{
  "encoder_fused_qkv": false,
  "encoder_num_experts": 8,
  "encoder_experts_per_token": 1,
  "encoder_conv_stem": false,
  "text_encoder_positions": "learned",
  "adamw_lr_other_params": 0.0011,
  "grad_clip": 1.0
}
Rows from block 6 of the image encoder, named by matrix and row number. Rows with one number belong to one neuron. Each number is 500 + 25 x the weight over its row's rms, rounded and kept within 0 to 999. All counts start at 0. Numbers have three digits each.
# gate: MLP gate (encoder.blocks.6.mlp.gate.weight, 512x256), inputs 128-255
# fc1: MLP up (encoder.blocks.6.mlp.fc1.weight, 512x256), inputs 128-255
# fc2: MLP down (encoder.blocks.6.mlp.fc2.weight, 256x512, transposed), outputs 128-255
gate.98:514489510483486455550525544501528459501500547479509480430536503511488477491478487486476531501519519513483458441526482499567482497500499491528519524478508528478527474474438494487460514486452526521506485514491537480484504474536539497494505504480510457479488492520515462536490477512499493542492478503481474485508493472521487492502502471499456519505517524483462490522484492490491517550469
gate.99:511548468491530507473472520532505489508483510482501539478523495534540529469468501487510531482480499499514490513499477550467516487464512491484524522521499498487471522478485491459453509514475512449482509524528493511501502499533464515534485493489477486499515514492474495542542476535479520508431466495512560484513507500493538471492501534441531511516499531512534505471525474492507508486440
gate.100:506487538467508476496565516498539447477488504487477521490491470483489537499512469511495483521477534477531484456498479505471466509453478496481525447512471496481476516484466519472497488494522496471451480502531468519506534495506500490461524484492535523493492514517501494509522520477517541498477500503478545496452513512487526476502525472499466488473468516505531494494496489534517504478504
gate.101:501500503526473536533484508517533502442490461526472535512474495510477489565511505506507489491502498492528501471458494507514445481488474487540522528552496468523522499505559475477511467477526519504490488506484522511492516534517447541538455529486506502508471524489506494473495491485548535490557542509456496548465500484515502500480474537508498530468500505576503481553491477494528491502521
gate.102:506488516458553515458507532468502492479533496488460520510483460525535525510501482519516488530523526509512533543493519491493480518484449478506479507503473504530531540500514434507481522500531502545471507515500455455530452453526513463468494533454498484493486486531555497504501508485504522481528519448479483476507474485523485459481484473517474527494490535506511532515521513500525500493489
gate.103:499514482496503494489532496512533527514518462514477498493479472452503456520525487526498491478457514496517496487493556497508522522494510520534506485522548512500503470542487524514542500511491511521471475543475478468447534456506513478524509521502517450456525492504514453488513465477492481522450497487518519526506494535516512550509493504488482514548528521513534453474465497516509491463511
gate.104:517542517499482514460541514493512480528520479507524462473514478553517535503530487505492533481527509490512501557476513486533460505463525502516512502524496431461523528495506476490520500534506498475499498508460526485537471494519475486523497470493488487507491476485469464516505522529512470465482502513500527540490487456534557524482475515505469512475489518528458481486474524539489486466526
gate.105:516472522514512510497451450527502494518444487498466514536483530525500460506505510453502504486494469537481503495492509496520483518478497518506506499468528515536494506496479496476514510466483522485487464521499512489486514483519474496489563478511440499487480523541539500484489483488475499546479483493490517490494539442529551484510517534504459525542468475506487486482530511495501540513516
gate.106:466496488475457473521538534536497474536526506481509491458504492449516534501497507452531456559460538514501530489496490466517498484521501498525484526538513503500475529498500529502513529508510542495526510487467442480434462453541505513458489467536513508467481501522509531492510509489461499469492513525527455471541495501493525476484544543480495515514511501467467505488488553481511541476464
gate.107:474470462507450510489498486513524511481479490491493513529510481560515522532516488514527470489515476489479490505519481512511518479491473438492514515525496553512472474512520492473503494483467540515516471532485505518551496480473468533528453484455527501495497468527501469517531538489517575497495476530522488508494501485513495518531490501501499479491511472514491492512527455544501508507484
gate.108:503521489558505512474475549509494459469492496475448491492540477499542519536518524476456514491459482462484481502498458499469492459503509508508478524492499488497523498521527526499460499534465474548482488529449535451517514470504509501473485493488498537495453466463503500501520514499540538516470527505459483502512509511552488530464482531498516513509478507513472454561450525522510466521515
gate.109:480488503515491526504508513492530480470531489485489500474532538510560503512494529493486495475471500475454518505551541521522496514508515498479496507492526537536481486484548482510486506516480518515459472493516440503529534497525492497478513502518494482519458497561577490533484485506490473488500515515502497531507530503477523483532473515499512499475471525523521458530464502486462473517479
gate.110:520502471528496535518536487511515485482498522499499508481517488506502493506503514510537463506546523509495548466523465556468533513494514499503491535490487511521462553500508498438508459503485547515500507504519541482453480486484480479514488548495489536498511519499521482536516529525476492446563485521510534517555507446451480512508528507466533544479472488472498510506452533465512480503478
gate.111:542515520485518484486461517472469533482527472481504518493516492484525497509517508587444519483517535499505485496435501498487483513549539504455508463502542530513474521509459500493497489538549522527460477477484492474496464540504466508506489490499505501504489502449490491505537489537582476518470483497569503475484464502517478485507484495517497484467467532496508497497505533496515535492513
gate.112:475493484438485503526485519504491492507469504529508517510512483494523502513473464512491506548494493512494484488535470463509491517488482498454539455476483462458477516504517517479532492559499524487545511524509479470521520485510454500493447437565485491508487502518529545491498487502509476521483505549469498486520522500493545500519520516484487479486491504501495489528522509497491515495516
gate.113:501515512492490491509501516544478501487521464473516498494515521510460499484500497474511521486493495525485494530543495515502466479475496505518527485450481461477510493526461526491518502468533489493492505517479518431485498512496525503495517483554501478510510537494483526524495497481504490480481488546551497472484520476501477495512467496511487530443469528551471553527516447431468511496482
fc1.98:515472498462546487507490552493482475514492534453519476485563477517524483479496487528503502479517474525501492475513483468516456541489521519558543537454523484488515509507478459473496499517485505504467498542487511502478461486480530476459497594477471491449512506518527476536505519481488497529514509484487475504504496443493450458518500477498489503482471543461484485550500492468542471542521
fc1.99:497474481464500499510484544545487511557489519544466474536541486504492502462508492502492468508528527472441539495491502470473537518530549445512447480503512506518520515476509481478547503500505492525526502502518462466505508506538497486473515500548516478487482507452511469523527495512506551505487491510522460511531513508509490507515548495501528489456484505541487510457496475528510526475484
fc1.100:518482505510494458489525499487552508462485520477527480500524526487500513473449495531486517515501465532530442499501523496494504526520481476532490518502536511516498506517482495505516505507508493486499483492460501495533493491527514486519450489532487482495551512478497478505476499475505476493500502506504541497541524499487483531430534489488544528507472511497535496493526475479456527511476
fc1.101:472529508473522507458483538522462514521523520478473506519507452549511526503445516455476493508463505461508546489483498478516505479515529483470539501509513495552540486481501484484522503496504533529487454515473472527488577530477468482501511540506486511495483506497470509540467520464516564474508498488491502546507506490506547528515466485506519480466523474525539462512498503485520493515522
fc1.102:505539471515476496530541516513543477506478474480519516527504492522483510515497516460496508494486450514456477496520481515487522459486492489483520501482502484487510459488523506497538522464495491498526509455517472502475483556485516527501503479511494522528514502489459504488541450482479476493552505546510519455535521510504497497494475510505506501494534536485508521510469493557547499493493
fc1.103:492496499472470491515514493467472512514506501509528479509497539488508520483506528510499444519503517492504512553525545521515493427472473496501490540473492503537459391506478501497490525527489523482493499492519481496487476499493502474510479461502488482487502500493533514515485505509434486517522446477491508522483500499498525511474479535509474512465468483435493490510495497563496513464482
fc1.104:542499535487507505523509464552516486465507500520510522466505512548485473515490479494478514512538470542493455507493470521494464462498493452495486506515459488532483481466475511515495496517505510469517491513507504494508485478532487502519521490509470505536503446462520469451471516499543522502506522501484514480480495468513552514495523500492438491511448554506490481488472516556478494538504
fc1.105:525538507520483503516508482530485491510498476514495529519546476519478498531477478467518488504498476494475495537473460499520515525509569539496449507470549538535492517485486516480497497479458552500489460492491490484462540532533483515460541492509471475462489506521509519488496499529506472510511488513509467518516559491527539491468496508497523528512465534469469502468516436502507529476531
fc1.106:517462494478499481469502515447491530505478474569519482468499535524483506550489466533518523469504499495498455515488510493476494542534495522557494499487489478516487468506477482476498440500489524509514505495454489521505466518490520524509476502478524490514498516528503507494533463454544494504529471483471469502482488482496468459464507513509477478505479479482496486526467498520478523531511
fc1.107:490490587504482520495521518461504508503483500506470517501490469504526495519476513512445571498421504522486477459501491486515510456526498491558475488514526458520514472511470537536488478527470488523506514516489534485496501551521496530448504527504484524527477498501502510471516503459501461541548473503505495475485521451505512507473459538507479492473511527501530512470493516494517476466479
fc1.108:538515488522502530521472525448513470456501497455513524503505496501493493534544548495475486501474488477458519553477503498491445469509511526521511537481511489526530516503509481505439496516507516507495478511500515468494517517509489520511498472514496502491462480486469486530507501497500497483530549520502532513494494526523550501508485475507507525481489501513549497547458483492520480512553
fc1.109:499484482482537506478515474448529541481487535510520510507485500473509519510510480512471525470532466513537484465535485490504510540514492543538469456513498511506483485479463549490541495479520525474511492476466497502510496479519550514476512499465541489517516447525471510459540512474511521496491450491510491512535509474467551524515522524546482500502526484495478504468520479482550547502475
fc1.110:506502455489500521492482481496508512504473531494479480455487495512494517490513491503496519492496501452523538452528467506461490511505497528529518494483479480481473519491435463476478498459516517526543447459517529505491484481484480480519521510498534508533508538520537458517508507489485516502541490518512510518466525501441569520510511529484460521493507496519472543510506500448536532505459
fc1.111:522545542486458452492468463511458526533500490503461464497501546466541479507514525563450498452511513470451459506451527502468498501502521483476522479505516521484476513481481521508507471566504483504467493499476499491510468560482475521496517489510536483516477521483470453511529497515507493528486504530525466486491521513536484525487517491509505497508488489497533515510506531495543485472456
fc1.112:465502467516480504505476454488498490492464501491522512516505499497500508505484451528524487555506460465523487475522490465492492524521478497477537481496499502466481479495534541470506506543516518507548511507498500469499521512501452497481471426551486509507455503487492506511564506520562502505493519553486518545536495531499519490494488521549505473524477517529501464532544534510513532513489
fc1.113:478490473511521446536491468497510495457479519508512483535466512493524509505527525502531515530542473508493515497446520506511540511510453472495546514506468482527497540487481476498476511516502503453463548499470537531525483524538505473533485488469504514484522499504510488498482458470490532505476490491491499511535510503503544433517512477483504489532495506492499542501525543491558469512518
fc2.98:447473501486441487523479499511498541491499519522512523503462493500515467576502573512506517468519476490523513450513482480492445480474482478474501503513479542550452475523505517517494483489505523471465482515484477468484483492490484482514519495505508495490490530510488500527483491489514516555512498498502534473561486458535523473518520522479536513481488478486473483501491491526490504508512
fc2.99:471497540518524546507512516517497493531501520492507494477494509518490534488526517476472484443498468466505480475522503493517483440484502528476484498484491477504528521571509532489421473498487505531470489494531504537530497528536503539506533480504477481529507470444507524507497501428496506477533479456540493496516458513484483518505485478505497496514488491482505499494497484507498525506510
fc2.100:524521477503485493534495545480524525466533530499479523487529509527491523542460478493528496539500507503497505505528534487544498498468480469533430477455484496496511510505448510516490523494470537533526504486495445498505545496521503517484527497469500471467520510534491528453461511532474452489499545501510492492498528504496520484479541485472476498511531509528476526507510484501513525545494
fc2.101:489487492499514480486549463507509523500510467498509513512528481495476471504532505528479512479488522512538556483507483496474508517536494522458497492448506469507524505483444483537511510498504488510499482485518524496478507499486513528514457450439519449471570490473473469488515511538509510508507510467506539508468495532497490515482498495495554548525521524508530463453524503504468527494495
fc2.102:460496504481487510471523484487537474493471483511523516522494457475449513523508540472544483480504477478500474524522534481523501527497521507473483470487487475515482473517560489492500490448488453480527433492465479485532514477496507462482485492515470514529480536474491464495483537480513495530498516512498473489499495485538494471495465475535478532528481507471483502451522511504507509514553
fc2.103:542459488482470548480454505497516472497463505500500503466492453504510523476487462571485496538505526499506509539545503526494516503525466448488487490477545513440530538500497468485479495501471440478504519466441505517503526540501541482535521513492486503504526517529471530488481465484482496490506510514487471506457475475475465533521475500505511494504516509485480473535489519537518490514470
fc2.104:471498481523485451472525515451506521472498507490514517488480490511499493502530499496532529505483523511509511578477490459521484552524504542526503522487499466535506497519501472511478519547505523513501475563515506507459508462507516519500487504512497498473501552512505506493564491529491500480498477495534524543500523529500501529486501504496522488490475533442498506494529487495522481515452
fc2.105:509501503546491476507434488503489520479474476525467515508499520457511480516507466478538529469489523472534472527476496529516465485475486506547504485468507522505494456458534507489545500429533504506503518550500524504478471524487492488497489498494473507497491524512518536476468504537473495511488476511458489515535535446496491459478490512513503531526496506506480498510489494494468503539531
fc2.106:565485571482504505501514501495537509517505521492529523464507512469521505517515481508571533534489484509507483477497464528475491500482511505573562483510520475503532501478444472485532506488504504540508528548523436493476481523503536536497461483456480499484469505535507498507522508491491519525517521468464458469518474494503542458484473505478529501521480459465495466532503517513503456480462
fc2.107:500508485542538526487540477498463494508510530499515491553544525497498474523491481496480525468506543523504530483516492477514523510487517489555514518494516544475521494434461537518517485498504468504543497480490490563557462501472510493508500471502486514514509478539517462519484523514505458500503501517484483495483523519505495506471509506503470556520484527510507518492487454494497474500477
fc2.108:503519500497508532493506522502526507494432533455518475465502498515500496521519509444463519454494456517502502484527482473467531501522464476514494493517519487504493537514453491507487451445498501481485449516487459538491536504472537486502471502481484510516480514470506510509506447507473466498486478471450536453501473524508521530518523491550471469498501507515483505488521480494519545460451
fc2.109:536536518549473518480494471430460532516488504487471445528530459479470491523503512423515509522527488505503472532451484522494492489501511486474479493467498554485477496468535499471498531523532537438481469457511476522557496549466475489463492506493480534508542570518510542501492488489521500506480504487527493507515504545528458538505507498477518488513546517479511486552491477522516516489504
fc2.110:461457478481517509500527494455497532527485510529462512497484505482503460506501475506494478465499475503476507529510484496504541514483481515496492459485500543471501477474500499521561488487497532520480514521483529492478491492489475506468487469495501560521493493529497509474516492505489480479523536493479495489464487504525514493503503478515520485579410495506533474441495495490473441497484
fc2.111:499491480501484493506438512491497473433455493492519489504539508493460518503487538494514534480503477498515505482521502484492514511522465456463474533504491461494478520493538500472526529511512494531491481460479475471520515433540500522466531545523502501495463537529493508529511467482519530464526538472479474532484569515452509478479521462532521508477525484466534510489485522498504497519480
fc2.112:456480505470512508502495496474546502488482497506506498481473516511522529494487515484488513477470536508470515512476505439475478471512483511486481459581504453541496481527504483503490483562475530445505487473489499455498492427487515499519484499489542502470478477516517502489506475478494482507499481468489476429490471513530523499509486490513499497511465486488462468484512523503519519499505
fc2.113:526533513480519508517504490517479534476502476525515498479512491445492450508459515525517504522478455499517497481519519489466530512484472517474534499489497536522539534506481484536539527535506489534492493501547477488445491496516424539498483474463489493486492521491532529515513469543501484488514507496508497502490512503461505495518507527459499472531534432518508478457487450531460456519472