A small contrastive image-text model, trained from scratch.
Data: trained on photos of plants and fungi (iNaturalist), 90422 training examples.
Rows from block 2 of the text encoder of a small contrastive image-text model, named by matrix and row number. Rows with one number belong to one neuron. Each number is 128 + 32 x the weight over its row's rms, rounded and kept within 0 to 255. All counts start at 0. After the name is the row's rms in percent of the matrix's.
After each neuron's rows are labels from the 100 texts, of 14976, where the neuron reaches its highest value: "fires on" is the input token at the peak. Only what is clearly more common there than usual is listed. The data: photos of plants and fungi (iNaturalist).
# fc1: MLP up (text_encoder.blocks.2.mlp.fc1.weight, 768x192), inputs 0-191
# fc2: MLP down (text_encoder.blocks.2.mlp.fc2.weight, 192x768, transposed), outputs 0-191

fc1.0 108 [132 153 128 180 153 168 162  92 153 108 107 102 161 126  54 143 161  97 145  98 141 146 113  84 114 122 128 112 189 152 139 161 130 150 116 110 149 103 158 115  86 136 181 135 125 139  98 126 154 154 140 173 105 162  95  69 106 142  97 142  61  92 151 109  74 134  99 143 145  94  77 129 127 150  96 119 136 167 110 118 152 142 178  74 170 122 116 168 117 149 112 142  95 146 189 153 137 126 120 149  94 157 111 160 101  84 144 165 165 100 108  44 110 130 155 126  97 142  98  76 131  67  97 172 116 164 138 109 100 123 190 155 135 135 114 137 164 131 159 132 116 127  81 181 123 208 137  87 148 140  84 126  81 145 171 127 127 123   5 112 104  88 119  81 112  95 115 128 170 179 141 155 155 127 192  85 121 184 102 107 150 121 135  96 139  75 185 155 138 202 110 114]
fc2.0 108 [118 109 146 140 184 126 120 106 139 103  96 173  60 138 137 138 142 113 213 135  86 112 125 138  98  81 107 139 144 126 231 140 139 148 100  77  84  96 113 155 116  92 214 187 104 116 144 132 146  96 114 179 154 115 114 196 106 144  96 105 131  98 145 148 130 185 102 116 160 100  98 148 157 107  85  81 144 104  69 139  79 109 174 133 163 127 215 165 135 178 120  81 147 105 133 157 137 207 133 171  79 140 153 131 147 158  85 123 166 139 107  91 150 140 108 154 132 142 117  46 129 120  92 154 170  95 131 119 110 149 169  99 109  95  92 163 191 128 169  72  87 129 148 139 151 146 106  94 131 133 128 117 139  77 125 114 144  84  82  92 104 129 163 135 117 159 127  96 126 136 121  94 131 120 216 106  99 129 124 116 129 139  77  87  96 120 144 150  97  97  88 118]
fires on: "b"; "p"; " "

fc1.284 109 [102 170 127 169  89 164 165 151  96 135 175 161 121 106 161 174 139 141 145  95 147 107  70  83 158 188  88 149 163 137 127 137 110  46 147 128 158 185 125 100 164  77  57 151 170  50 116 124 110 185 189 132 100 159  97 113 185 116 111  99 118 122 155 120 100 112 104 135 152  87 178 121 117 141 164 176 187 126  76  91  71 132  27 117 132  90 115 121 135 133 130  84 163 133  84 111 118 133 163  89 106 138  96  65 144 144 184 168 143 189 172 162  83 155 111 118 124 101 116  92 138 147 148  81 109 117 125 135 141 140  95 186 104 158  69  99 119 110 176 143 113 153 129 130 156 126  98 162 143 139 124 163 168  74 127  66 111 136 104 135 172 167 154 131 116 147 105 148 111 102 143 112  85 159 159 127 147 151  84 141 142 104 150  98 173 166 118 106 131 124 108  90]
fc2.284 107 [ 81 141 132 207  63 114 175 118 163 144 150 177 113  93 137 105 103 125  87 123  96 158 129  96  99 110 120 145 134  93 132 142 108 121 176  94 167 135  85  78 143 133 142 152 114  87 107 125 105 138 170 149 132 128 132 171 173 141 167  77 142 177  97 122 128 111 137 136 121  95 140 151  75 134 146 122 219 149 156 149  85 181  63 149 168 165 125  90  78 140  98 118 113 142  69 122 140 140 101 134 212 167 144  92 155 132 152 175 123 163 169 133  96 185 136  76 159  84  89 111 156 120 128 129 149 150 140  98 167  91  86 135 150 167  92 105 115 128 148 140 113 100 101 135 119 194 104 130  89 167  84 150  76  49  87  99 155 105 137 125 142 147 153 111 103 143 192 112  61 131 173 101 108 132 165 167 125 181 104 124 131 163 112 152 198 149 130 133 158 112 132  51]
fires on: "r"; " "; "l"

fc1.91 095 [169 152 147 109 155  82 159 161  83 126  83 108 132 112 113 159 163  80  97 148 120 156 119 119 170  81  58 120  94 133 122 187 137 148 132 134 144 115 124 192 113 112  77 183  99  83 129  96 180 122 169 149 144 179  98  66 192 124  57 152 152 152 143 147 137 120 137 147 183 136 148 165 133 173 137 165  69 128 115  94  62 155 124 121 142 135 109 112 165 196 159 143 142 108 101 124  44 116 157 134 129 105 154 176 138 129 195 161 113  97  94 165 111 110 129  78 181 137 101 128 170 172  65 125 110  51 116 129 113 133 110 172 162 154 160 126 119 145 157 182 153 183 123 163  92 123 117 117 159 153  98  79 141 160 105 137 158 108  97 127 153 119 106  73 155 125 142 123 122  98 109 147  96 147 124 146 129  40 166  76  91 157 132 115 122  70 102 147 133  93 112 148]
fc2.91 097 [147 160 156 133 118 121 100 110 147  68 123  54 128 149 130  92 119 131  92 130 104  98 144 107 109 135 115 131  29 209 162 126  84  73 152 111 158 165 177 165 126 167 168 155 100 171  91 147 121  97 172 139 154 171 140 133 100  90 154 127 148 116 156 148 161 164 156 144  83  77 108 124 107 132  96 163 113 136 133 226 134 124  89 152 114 198 140 132  75 166 115 156 177  96  74 142 107 133 148 117 104 169 138 134 117  94 110 110 130 127 154 143 127 146 116 170 105 113 129 171 137 175 135  52 151  84 176 140 132  95  84 110 130 109 138 186 152  51 144 112 131 157 137 145  93 143 161 110  93  77 104  74  75 112 101 110 142  74 118 134 120 106 166 138 161 147 115 114 134 147  88 111 179  62  92 187 119 163 137 126 132 177 155  97 118 124 108 138 134 211 136  87]
fires on: "m"; ","; "v"

fc1.555 087 [173 139 139 125 185 125  95 161 112 149  97 170 126 132  75 101 107 141 143 124 159 106 121 213 154 140 152 131 127 155 103 133 108 107 133 147 186 129 116 121 185 115 131 113 174 135 146 151 166 126 139 191 128 114 130 116  79 133 151 220  86 151 130  98 147 129 152 200  92 129 138  94 154  59 149 106 128  47 149 176  70 139  47 164 130 116 104 192 137 162 141 147 126  60 136  96 115 134 121 126 110 150 174  98 103 164 117 175 134  94  92  79 130  70 114 132 117  65 133 144 161 142 175 102  91 123 122 153 195 114 116  85 130  77 107 146 122 149 141 113 139 115  99 133 194 122  73 114 117 200 107  53 169 138 142  95  96 138 117 140 123 124 132 131 154 129 113 136 127 130 147 141 101  69 195 115  86 118 149 123 153  97 133 154  67 109 133 118 157 151  65  81]
fc2.555 070 [119 122  98 144  85  54 131 141 111 172 126  98 105  65 158  73  82 138 119  63 149  82 148  93  89 131 100 183 159  74  84 126 127  58 155 104 139 121 168 142 152 197 168 122 115  91  96  90 147  97 174 171  73 152 189 116 150  99 111 212 104  96 160 123 164 141 143 107 111 132 134 174 157  95 135 180 107 100  82  99 132 138 138  87  82  76 139  68 141 130 108 149  92 109  98 146 185 161 143 161 124 153 149 162 152 100 167 105 141 115 113  81 136 152 189  97 143  99 163 129 122 144 118 112 126 133  75  76  61  96 124 104 150 111 203 119 129  76 141 147 149 112 132 132 121  93 165 142 148 129 134  96 101 122 160 131 156 137 142 123 129 141 114  98 135 147 112 174 175 135 138 114 109 116 146 119 178 184 143 114 109 103 101 125 180 191 209 171  97 127 131 150]
fires on: "m"; "i"; "p"

fc1.754 099 [124 165 114 124 111 153 172 195  92 100 195 137 119 112 110 153  99 189 118 109 157 118 190  53 127 142 135  95 113 168 101 142  81  78 146  93 169 124  79 141 125  75 135 157  97 108 146 182 162 121 128 112 139 135  83 132 108 179 128 106 116 153 117  96 101 128 157 176 168 100 136 133 171 141 157 105 176  97  30 157 135 167 138 137 144 141  96  88 164 167  97 106 137 127 118  77 158 106 168 126  68  96 123 173 114 127  83 184  78 118 159 170  74 120 117 136 135 103  86 137 190 147 154 187 109 156 149 122 140  54 135 167 106  96 108 138 159 130 122 141 111  85 148 106 108 143 151 108 111 149 143 102 171 109 100 118  94 124  98 134 154 161 127 187 164  94 124 142 169  85 141  73 194 156 123 148 124 135 114 130 154 128  94  99 134 118 153 147 122   9 113 105]
fc2.754 105 [ 94 110 115  99  97 167 143 133 170 113 185 146 141 163  82 103 131 162 108 147 102  94  74 118 106 104 155 124  81 136 102 138  93 123 158 113 176 133  52  99 134 119 164 183 171  77 136 162  76 182  91 160 182 161  59 122 151 146 113 113 188 115  93 122  99 116 161  92 181 172 187 169 131 155  92 139 205  88  81  89 116 163 128 118 124  86 145 169 110 133 115 108 147 170  90 141 102 182 181 154 129  85 104 105  78 175  96 136  89  81 211 196  89  89 130 121 150 110  99 129 146 104 131 104 148 125 119 133 193 127 159 137 139 117  88 131 145 118 127 163 119  82 156 150 118 200 126 148 150 115 140  76  97  98 149 124 145 169 125 120  86 112 131  93 159  89 183 144  98 127 177  89 170 105 131 138 134 149 111 120 115  84 122 157 124 125 135 167 138 139 107  71]
fires on: "b"; " "; "m"

fc1.727 109 [160 139 114 161 116  83  81 144 139  96 183 122 165 109 101  92 111 145  68 108 173 158 140 132 161 112 144 145 172 126 102 120 136  94 164 141 117 133 144 143 123 209 134  95 108  92 134 164 100 188 158 136  96 142  83 124  75 139 152  64 154 156 168 112 125 151 177  93 123 132 102 120 123 144 143 113 155 114 132 179 146 186 187 122 180 113  95  91 145 190 130 119 147 117 159 160 120  86  56 138 184 150 155 127 127  93  69 216 111 106 188  89 136 163 111  96 128  76 119  99 202 110 165 108  78 176 171  76 125 131  97 155 147 173 107  90 101  96 120 116 143 159 106 166 190 103 117 120 100 108 120 126 164 109 137 111 124 155 122 153  91 141 121 117  96 139 189  89 141 127 114 106 107 122 128 124  71 152 135 171  95 124  51  55 121 104 158 163  82 137 110  96]
fc2.727 106 [ 92 113 142 151 122 115  84 133 172  87 138 126 157 153 124 151 127 125 118 106 195 145  75 160 151 102 104 168 157  76 126 101 107 149 170 103  92 141  89 150  48 152 101 140 142 127 132 179 144 129 144 178 122 181 149 117  32 150 107 109 137 144 113 141 135 137 146  96 117 103 139 187 104  82 186 114 124 142 173 132 139  82 169 164 182 120 139 187 151 167 111 174  52  83 106  66 127 100 135 161 137 112  95 126 106 136  64 108 155 100 155 100 116 150 135  78 120 148 110 103 140 171 110  80 177 174 149 142  93 106 186 166 162 143  83 107 135  98 128 104 106  92 147  64  91 146 187  99  59  94 132 177  95 159 146 136 190 127 134 173 106 173 136 128 150  77 159 146 133 150 102  96 118 147 144 107 105 107 127 200 110 107  77  97 165  96 110 139  88 131 120 116]
fires on: "b"; "o"; "s"

fc1.592 094 [166  68 141 130 149 153 152 105  82 142 128 137 162 115 129 146 110 134 135 169 150 122 148 154 169 177 151  80 122 121 104 117  93 180 142  63 167 126 114 125  61 146 132 116 113  47 169 196  92 190  73 154 174 115 151 130 120 161 155 100 112 126 165  80 116 171 129  54 135 171 141 137 149 121 155  50 144 116 153 151 145 122 191 117 121 143 118 119 147 146 144  97 172  78 117 156  82 134  99 132 185 134 133 142 159 133 174  83  89 112 114 125 179 101  80  63 139  81 101 139 140 113 133 111 129 131  88 188 170 134 181 189 119 136 125 138  70 145 159  95 104  76 121 109 113 100 146 185 134 140 162  97 115  90 122 127 130  60 136 128 192  96  91 123 123 109  55 123 133 143 191  98 110  98 113 144 150  61 153 137 116  88 126 121 116 149  85 122 127 154 179 103]
fc2.592 074 [107  83  84 168 104 114 139 155 133 188  74 137 153  69 130 150 119  90 147 160 127 152 111  70  88 178 172 120 138 165 146 100 159 168  95 112 136  94 128 140  98 101  99 118 157 143  94 106 112 165 136  79 201 121 147  86  69  82 123 135 162  89 128 148 133  63 114 123 146 154 113 141 129 120 180 216 127 199 175 169 124 141  74 120 163  92  61 158 147 138 159 124  95 107 156 139 116 123 104 130 160 109 123 102 171  61 154 170 163  81  87 125 147 147 114 139 123 168 196 172  97 169 124 108 153 144 184 163 183 129 102 112  85 120 119  89 142  92 126 110 172 107 109 134 153 134  86 145  78 121  92  79 160  89 109 148  88 186 103 131  85 105 135 149 161 137 169  67 168  92 176 120 118 172 114 164 103 170 108 100 114  98 146 130 130  90  97 123 115 137 133 153]
fires on: "m"; "s"

fc1.16 111 [146 183  96 128  98 113  95 153 118 175 107 140 110 140 132 170  92 223  64  87 124 108  54 132 134 204 156 155 110 144  80 157 167 156 153  94 144 107 114 160 113  98 156 111  80 128 120 136 119 190  94 165 126 146 136 170 139 165 103 116 101 130 171 147 144 195 141 142 166 128 125  82 135 208 122 170 172 159 110 162  67 164  92 118  90  89  69  79 131 157  95  93 139 104 147 113 121 125 112 132 178 116 172  39 148 136 157 132  54 128 151 119  98 159 154 115 110 138 131 130 128 119 166 180 128 122 127 156 112 137 160 146  86 133 136 208  84  90 179 174  91 166 106  95 134 169 156 165 168 150 131 175  98 116 147 100 132 111 100 117 102  89 144 112  94 106 114 149 166 110 131 139 109 100 112 127 115 131 127 105  85  49  98  92 154 144  92  99 133 119 156 140]
fc2.16 144 [155 100 102 156  73 117 126 141 116 172 161 153 167 185 114  87  80 139 123 122 153 137 102 172 149 125  96 115  99 168 126 152 101 132  97  89 169  83 121  82  47 131 126 187 118 139  77 145 146 181  88  91 158  98 100 200 153 165 114 150 188 105 132 135 111 139 178 124 174 158  94  52 130 136  80 152 204 186 103 114 101 196 128  67 152 123 104 125 109 200 116 132 100 102 122 134 122 125 154 130 156 109 168 148 174 160 118 144 157 139 117 109 106 122 158 123 146 161  83 135 143 115 165 167 159 135 114 114 141 129 119  94 121  63 145 152 127 104 152 115  85 124  96 195 145 110 127 147 101 134 102 151  80 125 133 167 153 132 123  26  87  95 115 113  78 124 150 134 191 172 201 128 120 147 131 168 145 118 125 108 109  77 101  69  97 151 101 145 138 134 110  89]
fires on: "m"; "s"; "a"